A small image VQ-VAE, trained from scratch: encoder arch vit, muon at rate 0.031.
Rows from block 2 of the decoder, named by matrix and row number. Rows with one number belong to one channel. Each number is 128 + 32 x the weight over its row's rms, rounded and kept within 0 to 255. All counts start at 0. After the name is the row's rms in percent of the matrix's.
# convs1: 3x3 conv (decoder.decb.0.0.convs.1.weight, 96x96x3x3), inputs 16-23, a 3x3 kernel for each
# convs2: expand pointwise conv (decoder.decb.0.0.convs.2.weight, 192x96x1x1, transposed), outputs 128-191
convs1.11 098 [118  76 116 126 181 168 149 170 154 140 174 137  84 133 124 187 146  87 187  73  88 151 178  93  78  91  88  60 109  61 126 143  89  82 121 157 144 131 141 188 122 144 134 155  82 146 119 109 178 144 201 176 149 130 180 159 142  90  77 108 175 161 167 163 107 137 168  80 173 190  50 210]
convs2.11 090 [ 87 147 137  93 183 111 105 156  70 148  97  72 114 112 114  91 113 148 163 157 144  93 117 135  73 138  81 143 155 167 190 138 159 103 159 107 175 185 144 152 105  57 107 124 135 110  85 130 122  68 118 137 115  86 119 142 151 122 155 137 162 120 151  66]
convs1.12 100 [ 82 122  80 159  99  84 136  97 157 128 150 147 155 144 163 133 139 194 128 156 113 115  75  55  97 166 152 154 180 132 139 133 113 116 117 121  97 106  95 137  99 109 117 105 151 126 219 206  92 135 127 116 110  87 132 131 158 151 174 195 122 105 105 112 102 114 102  92  86 173 119 154]
convs2.12 116 [112 111 156 138  90 102 142 177  84 103 174 124 168 149 133 149 109 140 119 117 109 125 126 121 137  61 183 126 132 129 171 151 187 125 127  69 178  76  93 121 158 107 130 221  93 129 129 124 147  98 149  79  58 183 173 145 188 114 156  96  97  99 157  76]
convs1.13 097 [168 113  97 191 128 105 136 149 134  97  52  57 146 204 182  87 107 115 126 126  89  99 152 143  94  96  92 101 136  54 112  93 118 115 156 107 170 158 164 139 148 127  91 164 165 143 177 101 113  95  92 172 170 147  75 109  84  91  66 178  74 136  97 157  95 129 154 161 123 156  82 102]
convs2.13 099 [148 180 148 200 109  85 150 136  93 120 110 102 116 141 121 123 135 148 100 120 167  90 169 135 129 128 111  85 152 127  74 127 133 125  97 115 124 166  82  93 153 161 131 152 147 105  94  59  71 143 108 147 100 119 106 111 110 139 182 123 152 130 153 118]
convs1.14 102 [116 133 142 127 149 123  97  99  69 120 120 130  87 141 206 122 130 169  66 103 116  78 168 123 116 146 101 134  83  59 117  81  81 116 110 110 141 116 155 124 130 133  94 113 137 168 216 126  71 154 151 165 139  92 122 114  99 200 145 141 125  54 110  95  70 134 157 167 152 118 149 174]
convs2.14 105 [145 128 131 150 143 178 124  80 129 137 152  72  86 147 161 120 115 115 122 108 102  84 124 135 152 103 149 128 138  99 158 160 105 164  89 130 121 115 134 114 129 178  49 122 157 153  58 140 106 113 135  83 100 121  79 118 101 115  87 100 148 155 118  62]
convs1.15 092 [192 166 120 154 136 117 123 123 104 115 100 122 133 170 154 166 114 135 124 100 147 121 127 120 157 159 144 125 117 145 141 105 103 111 115 130 127 180 161 126 130 150 143 145 153 125 148 151 198 209 122 124 152  87  86 127 137  85 142 174  96  48  84 112 146 126 105 106 157 137  84 127]
convs2.15 073 [103 140 135 223 159  63  94 157  76 138 155 155 133 150 123 193 151 108 177 124 128 166 145 125 180  99 108 157 148  89 177 120 181 137 138 153  99 110 128 161 131 135  95  73  81 145  87  98 108 100 126 157 100 110  95 105 177 156 154  90 152  60 157  88]
convs1.16 100 [106 193 174 105 160 116 171 177 122  85 107 109  80  73 125 108 151  91 110 114 123 139 117 152 136 110 118 130 154 136 131 139 136  70 113 163 126 180 130  90 120 116 172 142 145 190 144 120  99  77 100 175 187 183 141 125  75 148 111 153 104 137 128  85 102 138  37 125  12 122 122 119]
convs2.16 103 [151  95  73 154 147 100 114 112 126 161 136 133  97 120 110 131 132 156 110 103 101 154 145  84 183 151 139 110 169 103 135  96 148  93 157 129 181 167  65 116 155  70 107  78 113  80 146 149 172 130 105 128 132 151 152 134 119  64 145  83  90 123  53 160]
convs1.17 092 [113  89 183 151 153 120 128 102  74 152 100 106 182 114 149 198 170 139 143  97 114 142 104 147 140 188 176 155 141 111 145  94 122  88 135 143 154 119 141 209 137 132 150 123 109 194 178 150 100 124 180 110 168 142 127 163  84 138 144 180 111 169 108  89 109 126  53 209  26 136 144  65]
convs2.17 098 [135 163 100 131 130  96 164 149  63 135  98  96 124 162  69 112 195  97 105 178 115  79  80 150 109 108  78 129 140  70 159 162 136  90 110 136  38 145 125 124 134 182 136 109 120 150  95 135  90 107 135 120 130 118 111  90 154 127 139 151 149 178 140 102]
convs1.18 095 [ 96 117  97 121 109  93 125 127 106 119 154  96  80 126 110 113 129 122 164 166 140 122 126 148  98 127  85 101 138 127 111 124  68 118  92 108 128 138 188 151 109 126 152 129  99 135 139  96 117  92 201 134 126 112 131 124 142 113 131 114 144  91 144 133  94 176 172  70 183 138  84 243]
convs2.18 109 [108  80 125 143 140 104 133 155  84 107 116  96  80  87 119 134 124 120 125 144 124 110 123 120 103  95 171 154 161 113 161 102 109 131 138 111 184  80 119 199  87 133 137 153  84  65  93 183 193  33 146 120 129 138 124 186  90  69 120 136  97 171  64 124]
convs1.19 092 [120  94 122 110 120 118 125 118 134 135  97 103 126 153 154  90 117 136  99 140 151 122 149 142 121 159 166 146 142 136 113 134 203 121 172 155 123 171 157 129 176 170 131 143 112 106 190 149 133 123 107 126 126 110 123 143 112 174  88 132  91 122 102 181 174 157 131 177  76 106 126 109]
convs2.19 093 [128  82 111 186 135  80 176 113 104 166  80 119 111 125 127  99  68 134  92 144 118 119  84 108 116 148 108  98 118 163  83  95 170 143  70 137 141 155  71 178 104  89 112 113 135 144 103  83 115  85 126 205 153  79  93 130 142  94  68 160 137 138 118 159]
convs1.20 090 [122 173 197 136 152 137 128 114  62 153 128 158 223 132 106 143 128  96 124 153 106  95 114 119 105 164 124 144 134 173 125  93 104 165  90 122 124 176 163 135 170 108 123 150 142 163 165 186 146 212 150 180 100 140 168 151 139 135 136 130  80  91 166 102  86 119  92 155  71 108 171 159]
convs2.20 077 [ 98 125 192 188 126 144 168  63 104 135 134 126 114 116  89 149  94  92  81 161 113  77 112 202 108 104 156 144 167 132 121 127 160  75 124 157 152 125 154 144  65 114  57 111 117 147  82 202 115 143 102 116 130 135 150 125 106 109 137 179 142 122 143 165]
convs1.21 098 [171 110  97 131 160 108 148 131 133 152 176 117 134  68 123 100  79  79 144 124 127 108 136 127 132  86 133 156 142 119 113 145  54 102 106  94 177 143 155 134 135 132 125 126 131 134 217 177 117 105 124 197 228 198  81  70  88 152 237 198 101  80 130 104 185 106 108 141 167 103  85 136]
convs2.21 118 [112 144 112  89 171 124 113 121 118 201  86 159 141 141 101 130 137 104 100 111 127 120 115 116 126 167 111  90  97 177 169 126 150 131 138  98 193 147  93 187  99  95 131 130 107  87  80  86 159 119 123 154 115 146 115 141 118  74 158 112 137 149 158 101]
convs1.22 094 [ 84 141 120 104 148 103 129 106 106 144 116 133 174 209 142 159 161 128  86  62  85  85 171 115  98 107 113 116 126  83 128 152 134 158 187 184  85 118 113 137 146 128 140 144 116 154 183  96 144 113 137 189 138 124 104  88 101 119 102 156 166 102 138 132 124  90 193 150 139 142 157 116]
convs2.22 080 [ 66 121 141 147 127 158 135 186  91 196 162  98 137 159 109 142  90  84 149  88 134 105 128 115  97 155 139 129 103 129 150 147 173 143  90 186 215 147  72 192 138  67 162 108  66 104 101  62 164 115  83 129 102 115 152 129 125 117 176 128 106 144  73 138]
convs1.23 096 [131  91 131 121  94 149 158  99 108 130 155 125 178 152 143 186 159  86 102 125 189 103 122 163 129 162 104 146 102  79  90 146 120 112 163 132 100 132 104 139 159 146 146 126 141 140 173 110 191 237 144  61 176 134 177 165 141 117 154 163 130 142 122 133 124 113 119 255  94  83 115 143]
convs2.23 078 [149 205  97 142 114 129 182  98  32 129 145 133 185  79 165 110 128  87 128 146 170  81 155  56 126 127 111  94 164 108 193 123 166 148 129 109 163  98 101 111 106 100 132  52 133 162 123 102 134 159 177 140 117  95 134 124 182 158 135 105 113 170  85 165]
convs1.24 101 [ 87 117 119 104 102 142  99  84 116  92 113 142 165 155 134 137 138 108 120 118  92  90 126  92  81 146 120 168 160 151 150 171 157 129 163 160 132 121 112 135 125 143 147 127 142 101 137 116 148 137 137  96 143 110 136 149 133 108 146 124  70  70  94 120 122 125 146 117 108 123 133 111]
convs2.24 119 [141  79 147 124 152 158 149  54 160 139 197 118 191 110 133 129 111 108  67  95 133  72  74 161 157 127  80 150 101 112 123 143 159 160 159 132 130 120 123  56 119  90 129 154 128 153 116 157 148 113  95  80 158 128  67 143 219 128 177  99 121 148  82  93]
convs1.25 089 [ 86 153 110 119 161 143 120 174 170 143 146 199 113 132 137 158  95 142  97 126 100 141 119 147 114 126 156 145 113  58 136 101 108  85  78  89 124  84 133 158 126 132 138 115 143  99 132 125 125 157 147 155 159 169 147 128 155 140 115 114  88 135 153 103 112  91 104 142 107 106 171 158]
convs2.25 094 [ 73  80 131 120 111 135 176 133 141 114 169 168  80 129 130 146 103 130 125 138 122 106 124 102 113  90  91 124 151 116 133 105  90 179 165  73  61  85 124  97 111 144  55 127 109  87 111  99 120 147 144 121 124 141  96 106 122  89 103 109 151  76 101 124]
convs1.26 097 [ 97 116 106 109 109 131  92  89 106 149 129 114 166 147 141 130 117 158 141 116 141 105 110 126 143 116 126 110  67 129  87  63 145 131 119 145 141 109  90 106 134 119 135 118 113 121 127 154 139 115 123 132 129  86 110 141 146 198 164 118 115 125 131 110 125  92 152  94  83  92  84  89]
convs2.26 080 [128 131 153  99 132 130 170 137 255  82 133 132 141 122 150 120 129 102 158 131 169 100 109 113  70  82 130  87 138 149 145 135  97 156 172 153 147 196 119 110 180 158  99 118 123 121 123 117 132  89 156 102 132  95 189 139 128 141 119  87 112 121  75  85]
convs1.27 148 [134 146 137 127 147 121 132 126 111  79 101  91  89 101 100  78  83  96 125 127 134 115 122 134 118 115 129 107 100  90 107  77  67 111  91  96 114 123 122 128 119 124 113 119 127  99 119 122 161 178 153 122 147 122 136 142 113 137 161 137 131 150 149 102 139 108 122 147 127 144 149 125]
convs2.27 071 [130  97 147 159 131  99 132 111  49 159  61 129 115  87 108 140 121 120  98 131 123 103 181 131 149 165 158 130 194 130 124 145 136  98 147 107 108 169 105 126  72 135 124 125 125 150  85 166  95 112 189 101 178 132 107  85 105 143 152 101 125 166 180 143]
convs1.28 097 [ 82 105  90 100 178 163  90 169 126 132 140 125 125 118 141 119 154 142 105  97  62 138 127  82  97  80  83 127 143 128 165 108 128 156 113 134 105 114 123  94 115 131  85 107 125  79  75 116  94  63 107  79 108  81 121 132 109 155 124 130 140 167 117 120 135 106 138 163 104 159  78 121]
convs2.28 088 [102  42 116  82  82 142 167  92 112 135 168  77 153 128 157  96 167 124 123 124 151 151  82 126 103 143 135 115  92  99  95 168 167 135 145  59 134 107 144  85 134 182 128 109 115 158 179 120 113 183 101 123 114  97 126  44 150 129  95 137  78 178 136  96]
convs1.29 093 [ 88  65  95  71  52  91  98 159 127 161 135 145 127 125 126 100  89 113 132 150 201  86 122 174  81  46 112 111 124 208 108 104 101 100 121 105 130 132 103 133  84  80 129  98 134 123 133 123 125 107  72 141 144 137 136 125 112 116 158 126 100 176 137 111 120 140  90 118 117  99 111  95]
convs2.29 087 [ 71 151  34  59  80 171 151  93 116  80 145  85  76  99 127 183 126  80 131  94 138 117 136 110 175 132 107 138 137 140  60 113  87 118  65 138  97 123  74 114 186  94 119 110 132 110  83  97  93 133  93  93 111 159 167 124 171 130  82 117 154 180 122 163]
convs1.30 129 [225 136  93 197 141  97 122 142 131 104  96  97 122 105 123 150 130  93  47  63  76  70  93 115  98 140 159  78 108  98  72  86  86  44  46  82  87  83  88  88  90  87 119 114  62 155 179 110 104 119  99 138 139 133  73  95 138 104  87 111  97 128 137 137  77 119 137 114 136 127  99 127]
convs2.30 174 [185 196 208 113  62 154 128 153 161 130 112 126 112 115 153 157 174  96 102 140 164 139 108 105 136  98 185 118 100 101 123 128 112 125 125 179  99 202 131 149 146 131 138  91  91 148 134 145 118 133  97 119 131 128 116 127 111  94 148 119 128 121 153 156]
convs1.31 095 [121 120 134 134 128 120 141 151 139 196 149 179 178 139 159 128 125 143 109 124  93 155 104 122 129 104 101 112 147 140  80  61 103 127 131 139 122 122  78 171 122 123 142 115 126 174 135 168 154 112  81 177 150 167 169 102 121 177 169 140 147 148 173 100 160 107  85 255  40  49 185  40]
convs2.31 115 [ 96  65  95 102 143 120 129 111 116 111 138 136  82 114 150 112 137 132 150  46  66 128 123 151 100 128  72  89 159  79  98  77 136 110 150 120  43 124 129 101 123  48 138 128 147 183 133 154  77 196 125 112 155 144 107  36 119 142 107  91  70 120 115 103]
convs1.32 092 [116 130 112 162 139 107 111 105 112 131 137 136 132 126  93 159 158 141 118 124 118  78  93 143  90  81 128 128 114 108 167 160 108 149  96  94 124 119 151  94  90 135 131 133 121 186 147 150 130 179 126  60  69  68 130  80 120  41 117  78  79  74 159  53  98  82 104  87 158 124 187 118]
convs2.32 089 [136 163 125  96 141  81 144  99 207 133 144 123 187 144 118  80  81 106  98 179  95 208 113 129 107  91  90 124  95  96 111 127 105  97 140  91 113  99 166  77  63 106 142 114 148 126 122  73  82 184  99 135 165  90 127  75 107 179 145  94 147  30 137 184]
convs1.33 103 [124 114 151  99  87 134 158 125 129 149 128 139 140 126 114 142 121 139  91 143 141 182 139 127 188 138 109 125 163 116 115 145 119 165 133  94 124 123 126  80 146 124  86 104 126 148  98 153 172 228  96  60 136 119 101 138 104 131  76 129 165  93 135 135 104 126  99 154 123  90 214 139]
convs2.33 112 [154  53 103 147 145 148 115 132 203 143 102 154 153 153 142 160 159 138 130 120 134 147 159 147 151 160 104 137 146  84 101 110 116 158 149 132 115 134 115 143 161  83 160  91 118 112 124 161 120  87 145  92 120 115 104 136 140 150 112 101 148 110  67 102]
convs1.34 090 [119 104 156 120 127 130  83  99 190 113 123 116 173  95  99 150 135 109 139 126 129 153 108 158  93 119 130 144 113  72  67 114  93 137 150 118 121  99 120 133 120 119 147 137 156 165 178 135 104  76 128 121 155 173 100 105 118 163  91 120 146 109 102 135  79 133 137  98 104 175  92 115]
convs2.34 079 [166 170 100  81 153 120 166 100 145  98 184 116 142  91 136 163  81 132 136  98 103 146  77 111 190  96 132 104  89 160 140 129 108 140 145 110 132 119 113  96 145  98  99 146 103 115 144 151 146 136 104  81 176 171 128 155 116  91 141 114 116 166 105  99]
convs1.35 093 [115 101 131 118 132 108 108 109 122 138 125  35 133 193 116 141 126 163  82 119 157 100  92 111 139 162 161 124 140 106 119 110  53 111 163 125 105  82 107  86  84 115 120 126 119 108 125 129 100  88 149 162  99  73 169 161 124 103 112 154 167 135 123 129  87 131 104  89 149 146  98 178]
convs2.35 086 [130 185  82 126 165 151 136  90  81 150 138  99 144 131 156 137 121  84  79 141 156 200  74 169 125  64 131 158 113 139 142 130 163 119 128 112 145 143 127  55 152  80 118  75 126  98 131 146 138 111 131 152 134 152 127 123 123 112 116  88 117  51  98 122]
convs1.36 101 [ 70 120 110 123 174 144 119 150 105 101 121 141 141 110 107 130 100 110 156 132 155  72  73 101  79  86 157 103 136 196 115 179 163 108 108 136 138 144 126 143 158 146 151 137 134 113 212 134 122 196 135 168 255 116 144 156 131 173 183 145 122  71 108 107 127  97 114  88 176 108 100 121]
convs2.36 098 [ 99 141 163  80  98 177 154 146 187 114 100 142 183  85 131  95 133 118  97 133 127 115 118 120 114 136  95  80  82 115 137 173 122 152 179 109 107  79  83 137 123 136  64 145  84  89 173 125 156 110 184 123  46 131 186 143 111 130 110  63 118 184 106 126]
convs1.37 095 [ 79 100 143  94 100  85 126 104 130 153 175 143 136 151 139 109 144 131  50 140 138 130 177 161 141 103 140 172 115 139 165 140 159 142 104 138 106 141 108 121  95 110 116 133 119 139 154 201 133 169 137  97 124 116 126 130 127 121 145 161 128 112 129 111  89 153  79  88 136 138  91 127]
convs2.37 108 [115 133 184 133 139 139 121 128 164 172 145 114  99 129 169  83  26  97 123 145  95 134 120  93 153  85  99 112 104 116 134 150 131 148 124 180 130 142 202 122 106 170 111 200 132 131  91  61 126 156  64 136 134 164 109 115 153 110 175 114 135 122  53 143]
convs1.38 105 [ 56 112 108 108 143 124  74  99 109 104  92 136 136 115 159 135 116 156 127 135 131 103 134 122  74 116 101  97 118 132 151 176 145 168 145  89 115 134  89  99 108 119 135 120 117 124  97 117 114 126 105 144 108 105 121 107 133 115 100 126 134 100 135 100  87 106  82 150 123 123 129  88]
convs2.38 111 [136 120  69 128  56 147 154 155  99 110 196 140 134 193  95 107 187 102 153 170 157 157 132 147  23 129 133 153 184 119 143 155 129 151 127 121 154 112  81 111 113 136 157 122 102 146 118 137 140 162 112 137 104 142 157 134 207 159  68 157 191 160 105 135]
convs1.39 101 [ 97 114 111 106 123  71 120 168 115 139 113  93 149 133 100 112  79  95  99 101 150  98 129 131 122 178 171  90  79 103  79  55  81  70  47  30 129 155 124 138 143 139 105 154 153 145 139  83 111 186 106 105 141 150 160 123  96  58  86  85  84 111  91 129 145 101  77  92 124  55 131 139]
convs2.39 117 [130  62 100 130 118 109 153 189 124  97 149 123 112 201 188 138  85 189 159  97  72 113  76 101 100 119 149 141 121  82 147 139 114 114 126 110  94  90 150 116 130 122 103  85 137 141 139 109 106 177  90  94 152 161 141 127 114 144 154 102 129  86  78 139]
convs1.40 097 [ 94 137 152  75 174 206 131 153 133 129 137 111 162  98 126 166 119 122 134 126 108 106 101 135  90 142 163  98 162 112 124 157 132 115 151  95 140  95  99 116  80  80 118 149 163 118 117 116 149 146 178 140 135 119 135 109 113  90 101 131 109 110 158  87 123 127  72  65  54  93  57 115]
convs2.40 090 [186 127 171 125 108  98 156 188 137 127 122 132 127 132 149 128 198 117 112 169 103 154 118 128 101 163 172 161 163 128 142 107 101 148 121 134 124 134 195 146 113 111 118 134 124 160 151  97 172 154 165 138  88  87 173 148 163  97 120 113 136 145  87 118]
convs1.41 096 [119 129 138 130 158 124 144 149 161 140 129 128 155 164 159 129 149 141 151 112 130 101  80 145 140 152 158 167 115  78 145 107 129 171 140 115 150 113 123 143 141 124 116 108 171 140 134 187 175 144 106 172 102 147 100 138 125 128 147 108 170 100 101 120  83 187 223  31 255 202  82 133]
convs2.41 117 [143 131 103 121 144 130  27 151 103 148 103 144 116 114 117  69 142 118 143 159  83 152  93 108 149 115 153 122 162 127 124  94 139 124 133 118 176 133 128 106 175 107 117 122 149 140  41 123 201  74 139 149 105 131 143 169 119 145 164  95 151  86 110  82]
convs1.42 088 [ 92 146  65 123 230 131  99 181 121  87  56 134 101 139 114  90 125 119 145  97 107 110  80  83 121 135 124  97 156 138 124 164  95 131 154 106 129 143  89 135 159 141 118 129 117 103 110 100  87 141  83 118  85  95  70 129 112 134  62 120 106 112  81 130 141 157  83 105 170  97 110 133]
convs2.42 085 [126 128 120 135 157 121  97 192 136  98 179  88 139 112 199 115 129 133 159  93 125 160 102 129 149 132 140 167 151 149 163  66 123 141 118 136 151  74 128 106 137  44 114 135 129 151 125 137 180 129 114 114 187 107 106 138 139  99 110 120 176 121 102 148]
convs1.43 096 [161 186  76 152 174  80 104  96 109 161 130 174 204 153 163 124 129 145 110  78 118 113 139 140 132 128 107  81 100 101 148 103 109 155 122 166  67  81 125 131 102 140 124 126 150 116 125  51 173 142 157 180 151 130  38 108 148 121 128 133 171 177 141 127 163  88 123 137  61  57 125  95]
convs2.43 110 [117  99 149 128 124 120 141 172 109 112 113 157 138 154 130 190  63  77 143 120 108 143  80 119 121 121 109 165 141 102 105 180 170 139  92 145 121 129 225  86 137 120 119 149 136 116 107 112  91 119  96  43  78 174 103  98 105 136  84 156 109  79  83 118]
convs1.44 091 [107 128 130 129 143 195 115 151 198 135 200 147 123 165 142 139  88  97 106 104 103 161 116 119 100 131  90 126  83  85 141 113 115 145 141 158 103  85 114 105  93  92 142 115  73 120  98 136 136 128 122 105 106 100  92 188  96  82 143 118  74 177  41 185 122 167 146 153 126 158 145 211]
convs2.44 102 [ 88 109 146  73 153 155 165 108 113  71 120 135 111  95 145  92 140 112 104 119 151 137 101 131 107 128 105 174 118 132 143 118 141 133 126 152 145 160 122 179  95  85 181 160 190 144 128 176 231  80 121 113  72 131 158 195 202  48 123 123 149 141  94 115]
convs1.45 097 [ 76 104 101  92 105 109 147  84 127 138 189 173 135 179 130 140 129 111  97 132 113  91 103 110  89  98 101 114 117  96  83  87 127  93 111 135 139 118 124 143  98 130 138 128 157 142  97  81 119 122 103 145 107 134 157 105 110 154  56 121 110  67  63 162 111  84 100 126 101 150 166 124]
convs2.45 092 [153 140 154 177 150 135 118 110 211 123 158 147 163 109 176 193 128 108  78 183 133 146 132 148 145 119 119 111 170 115 115 157  89 128 172 128 118 143 184 200 132 107 120 127 155 138 103 100 127 151  89 131 127  97 128 119  91 109 130 154  99 166 145  93]
convs1.46 104 [163 197 151 166 197 135 179 200 164 135 121 101  91  98  96 145 159 101 142 101  99  71  92  91 105 127 101 114 147 154 116 140 139 131 109 122 113 136  83 103 138 111 134 142 137  80  77 113 119 121  96 122  54 130 105 112 109 124 105 155  81  42  45 158 154 113 152 109 114 101 132 111]
convs2.46 119 [129 176 191 124 128  90 102 120 185  72 156  98 125 129 156 157 187 107 132  94 135 108 114  91 105 112 133 118 139 107  74 104 113  66 134 124  75 213 142 150  83 114  96  57  91  88  97 126 213 133 116  98  76  60 166  92  95 141 122 143  81 107  96 124]
convs1.47 095 [ 90 138 121 111  97  71 123 102  84 100 128 125 176 169 144 156 117 118 151 101 102 159 123 129 110  98  87 124 104 224 105  74 162 143 119 128 128 136 112  63 115 147  95 113  91 160  97 126 114  57  76  93  99 118 111  95  69 125 159 109 108 144 109 144 156 118  85 129 137 109 112 112]
convs2.47 091 [122 134 158  96 144  90 153 123 172 139 122 111 181 146 188  71 169  61 176  64 157 150 139 161 117 158 157 145 149 164 111 172 135 148 119 174 116 141 103 143 110 162 134 129 158 110 145  82 135 129 121 150 113 115 134 140 170 166 107 131 149 129 169 145]
convs1.48 091 [134 125 132  84 105 145 144 167 139 113 111  94 175  98 139 161 151 158 143 131 100 131 116 122 159 159 164 103 124 140 130 131 109 112 108  96 120 122 152 124 179 169 130 104 110 155 124 164 135 123  76 154 236 143  83  94 115 153 132 133 103  90 115 161 107 148 120 123 158 148 148 133]
convs2.48 068 [117 141 130 153 151 215 153 135 185 101 151 180 141 149 100 135 106 152 124 180 160  95  61 113 127 137 113 148 157 132 138 138 139 156 153 174 153 155 133  60 178 166  96 107 156 121 174 124  84 166 149 115 152 131 137 133 148 109  87 168 160 149 127 117]
convs1.49 104 [114  89  81  77  36 134  70  91 230 106 148 171 101 137 196 163 147 159 129 181 132 167 112 104 140 137 148 144 152 133 132 125 125 175 119 109 163 136 117 142 123  87 128 106  79 142 123 131 117 139 149 180 177 108 155 160 143 188 115 161  81  50  69 109 147 120  95 113  61 139 127  92]
convs2.49 126 [105 117  90 134  93 119 133 197 136 140 104 124 143 106 114 112 111 128 119 132 117  60 143 164 216 172  91 102 113  92 128 143  92 104 136 140 131  81 122 113 156 115 121 217 128 101 148  66  95 119 136  97 157 160 105 145 137 120 118 124  96 147 144 148]
convs1.50 088 [122 131 140  83  54 126 113 110 162 114 117  96 126 117 100 143 148  97  89 108 109 151 145 109 133  65  77 100  89 118  84  60  70 103  96 194 151 148 134 128 154 114 146 119 118 122 114  63 126 140 165 135 182 167 116 136 130 110 168 106 121 101 129 162 214 133 159 129 137 172 196 179]
convs2.50 080 [101 173 102  83 102 135 120 130 153 139 137 165 151 130  78  66 118  96 164 183 103  98 102 183 116 145 191 132 208 135 129 177 138 186  91 133 159 113  73 126 157 154 155 161 145 144 155 119  91 158 130 129 111 148 122 148 136 162 100 111 141 173 116 113]
convs1.51 103 [111 150 139 152 109 144 170 143 148 157 123 110 135 179 130 150 162 135 126 137 153 156  85 115 155 147 150 142 138 125 153 127 117 113  97  81 136 152 107 125 181 157 130 159 168 161 151 100 152 163 131 148 134 128 138 127  79 132 125 127 129 180 119 143  84 202 188  79 227 154  66 238]
convs2.51 094 [147 131 116  93 137 127 149 145 138 139  35 151 147 109 104  77 155 137 143 146 130 119 134 111 160  91 128 143 127 125 111  86 122 124 142  97 144 120  77 141 133  44 159 103 167 138 137 202 113  71  99 177 155  93 126 167 138  30 129 126 153 111 118 125]
convs1.52 089 [107  98  87 150 127 146 161 147 194 138 146 142  83 103 141 177 132 135 102 108 136 180 114 124 140  70  86  86  90  99  53 122 146  93 133 119 126  90  75 144 134 146 163 149 178 116  98 125 144 137 108 140  74 136 145 126 127  89 159 164 132 181 159 123 146 101 162  94 126 111 111 209]
convs2.52 073 [101 116 133 101  94 167 155 139 162 104 125 155 119 183 100 107 175 146 172 193 173 148 163 135 111 126 113 147 186 127 135 189 150 155  83 155  98 127 171 129 182 160 118 130 101 136 174 133 121 138 107  78 137 109 138 138 146 133  96 119 147 209 134 105]
convs1.53 108 [150 132 138 119  72 152 136 106 149 137 135 156 125 197 160 129 155 139 165 139 133 138 104 126 103 125 106 121  97 119 170 141 130  88 151 101 128 107 140 108 136 149 143 143 163 117  87 121  80 146 137 117 118 121 133 149 136 158 196 129 158 127 112 153 105 145 107  89 160  70 125 191]
convs2.53 108 [148 131 119 126 114  52 113 162 129  79 112 202 115 102 127 117 104 117 113 168 131 177 201 118 130 132  98 131 147 109 122 102  97 116 112 140 146 124 134 133 147  52 136 174 185 139 101 158 122 154 100 120 117  92 145  94 159  88 117 141 161  88 135 155]
convs1.54 102 [121 105 113 124 103 150 185 154 187 174 184 194  87  98 133 179 175 186 119 108 137 120 161 136 143 157 136 128 161 165 118 146 156 141 158 147 138 126 120 144 140 144 133 159 107 125 116 128 121 180 133  87 104  74 126 119 124 107 129 104 180 135 184 169 123 178 106 122  89 160 101 139]
convs2.54 107 [155 121  85 121 104 184  79 128 152 126 121 132 135 106  89 154 143  86 133 130 121 116 146 136 142  95 126 144 183 129  97 163 127  65 107 131 222  87  93 134 102 106 103 117 127 156 132 162 144 119 187 135 182 103  96 182 174 156 107 180  75 107 191 131]
convs1.55 095 [111 134 132  39  86 124  85 132 138 110 120 111 129 101 107 113 106  93 110 141 164 109 133 157 128 147  88 107 100  62  79  82 151 111 116 118 134 143 136 151 130 139 138 132 135 192 163 135 171 141 125 154  80  77 116 134 163 121 106  92 153 121 155  89 138 148 142 110  69 155 178 178]
convs2.55 072 [128 101  87 129 157  95 128 128 144 126 124 146 116 113  57 108 148 127 187 111 135 137 103 126  95 150 182  87 162 161 140 158 180 147  52 155 118 117 110 113 114 168 109 154  85 121 130 112 139 134 146 141 166 152 111 147 148 162 107 194 131  93 120 144]
convs1.56 088 [147 167 104 108 152  88 116  95 121 110 128 144 136 183 111 116 158 135 126  98 109 130 124 103 185  95 130 162  89 138 138 150 116  98 130 143 155 163 128 144 153 160 126 172 175 143 124 117 140  90 125  99 221 117 138 154 101 106 173 144 153 175 117  97 127  88 180 113 200 223  89 183]
convs2.56 093 [125 132 141 116 164 202  70 193 116 101 120 134 121 181  92 107 126 209 140 100 144 147 175 150 158 160  79  92 142 110 102 137 123 129  74  86 110 130 125 161 151 140 100 189 112 164 169 132 115 103 153 186 137 146 168 145 125 114  92 150 187 150 120 134]
convs1.57 089 [108 125 122 109  68 104 131 101 127  86  65  77 100 121 129 138 109 117 188 178 161 173 202 157  84 133  96 118 154 170 149 148 173 106  95 121 164 147 146 147 123 117 142 142  99 109  91  85 121 102 127  64  35  89 133 154 139  63  95 168 195 146 135  68 133 158  87  88 100 144 122  71]
convs2.57 077 [199 140 146 108  97 162 122 136 156 106 188 110 132 132 114 123  86 173 228 134 132 117 117 125 137 163 137 123 100 136 153 150 134 182  78 207  49 140 100  53  84 131 161 148 141 137  96 134 125  51 153 107 148 124 139 132 176 153 154 141 111 114 110 173]
convs1.58 102 [100 104 121  99 165 135  98 156 107 145 149 143 102 127 133 103 138 120 143 113 156 151 129 145 138 127 126 113 109 173 158 166 169 141 146 133 167 141 122 142 123 131 119  97 125 109 111 127 114 139 135 142  89 171 127 140 117 126  83 150  60  74 101 154 208 114  85 119  72  97  99 108]
convs2.58 096 [112 127 161 105 152 141 123 147 134 155 121 129 148 115 100 142 141 120 159 177 128  80 157 137 148 111  96 164 156 143 150 123 123  83 117 124  73 146 172 133 123 139 137  91 123 148 133  66  58 154 110 156 159 151  95   7 160 114 170 128 136 104 115 142]
convs1.59 101 [147 128 143 104  98 138 153 125 127 220 148 143 132 104 194 124 144 154 134  90 114 195 160 117 167 148 142  94  31  64 156 126  94 130 164 127 134 146 123 147 157 169 162 160 143 173 125  95 136 117 153 154 126 112 167 148 139 206 152 115 139 179 140 103 126  49  84 240 130 120  82 150]
convs2.59 116 [ 96 153 108 117 132 116 152 114 122 131  87 125 157 119 104 157  79 165 142 155 155  94 165  94 168  84 134 102 101 103 136 167 114 151 106 128 124 129  85 140  75 170 121  77 128 105  52 158 149 137  72 137 133  84 143 124 132 148 111 135 103 183 124 183]
convs1.60 094 [ 97 143 126 153 142  95 116 132 180 139 175 146 132  91 119 105 137 111 145 167 174 144  88 118 151 135 178 104 151 149 119 159 167 118 160 140 152 182 134 152 209 149  96 125 146 142 122  70 124  34 129  80  74  82 155 171 131  77  32 122 163 189 136 136 109 120 105  85  92 158  48 197]
convs2.60 093 [162 165 164  75 127 228 112 210 125 161 124  78 138 132 131 136 119 152  68  64 151 176 135 164 132  98  37 149  81 136 108 140 125 107 145 115 134 165  68 106 156 106 114 145 133 170 170 147  99 136 128  97 162  86  95 152  92 103 125  99 115  67 111 128]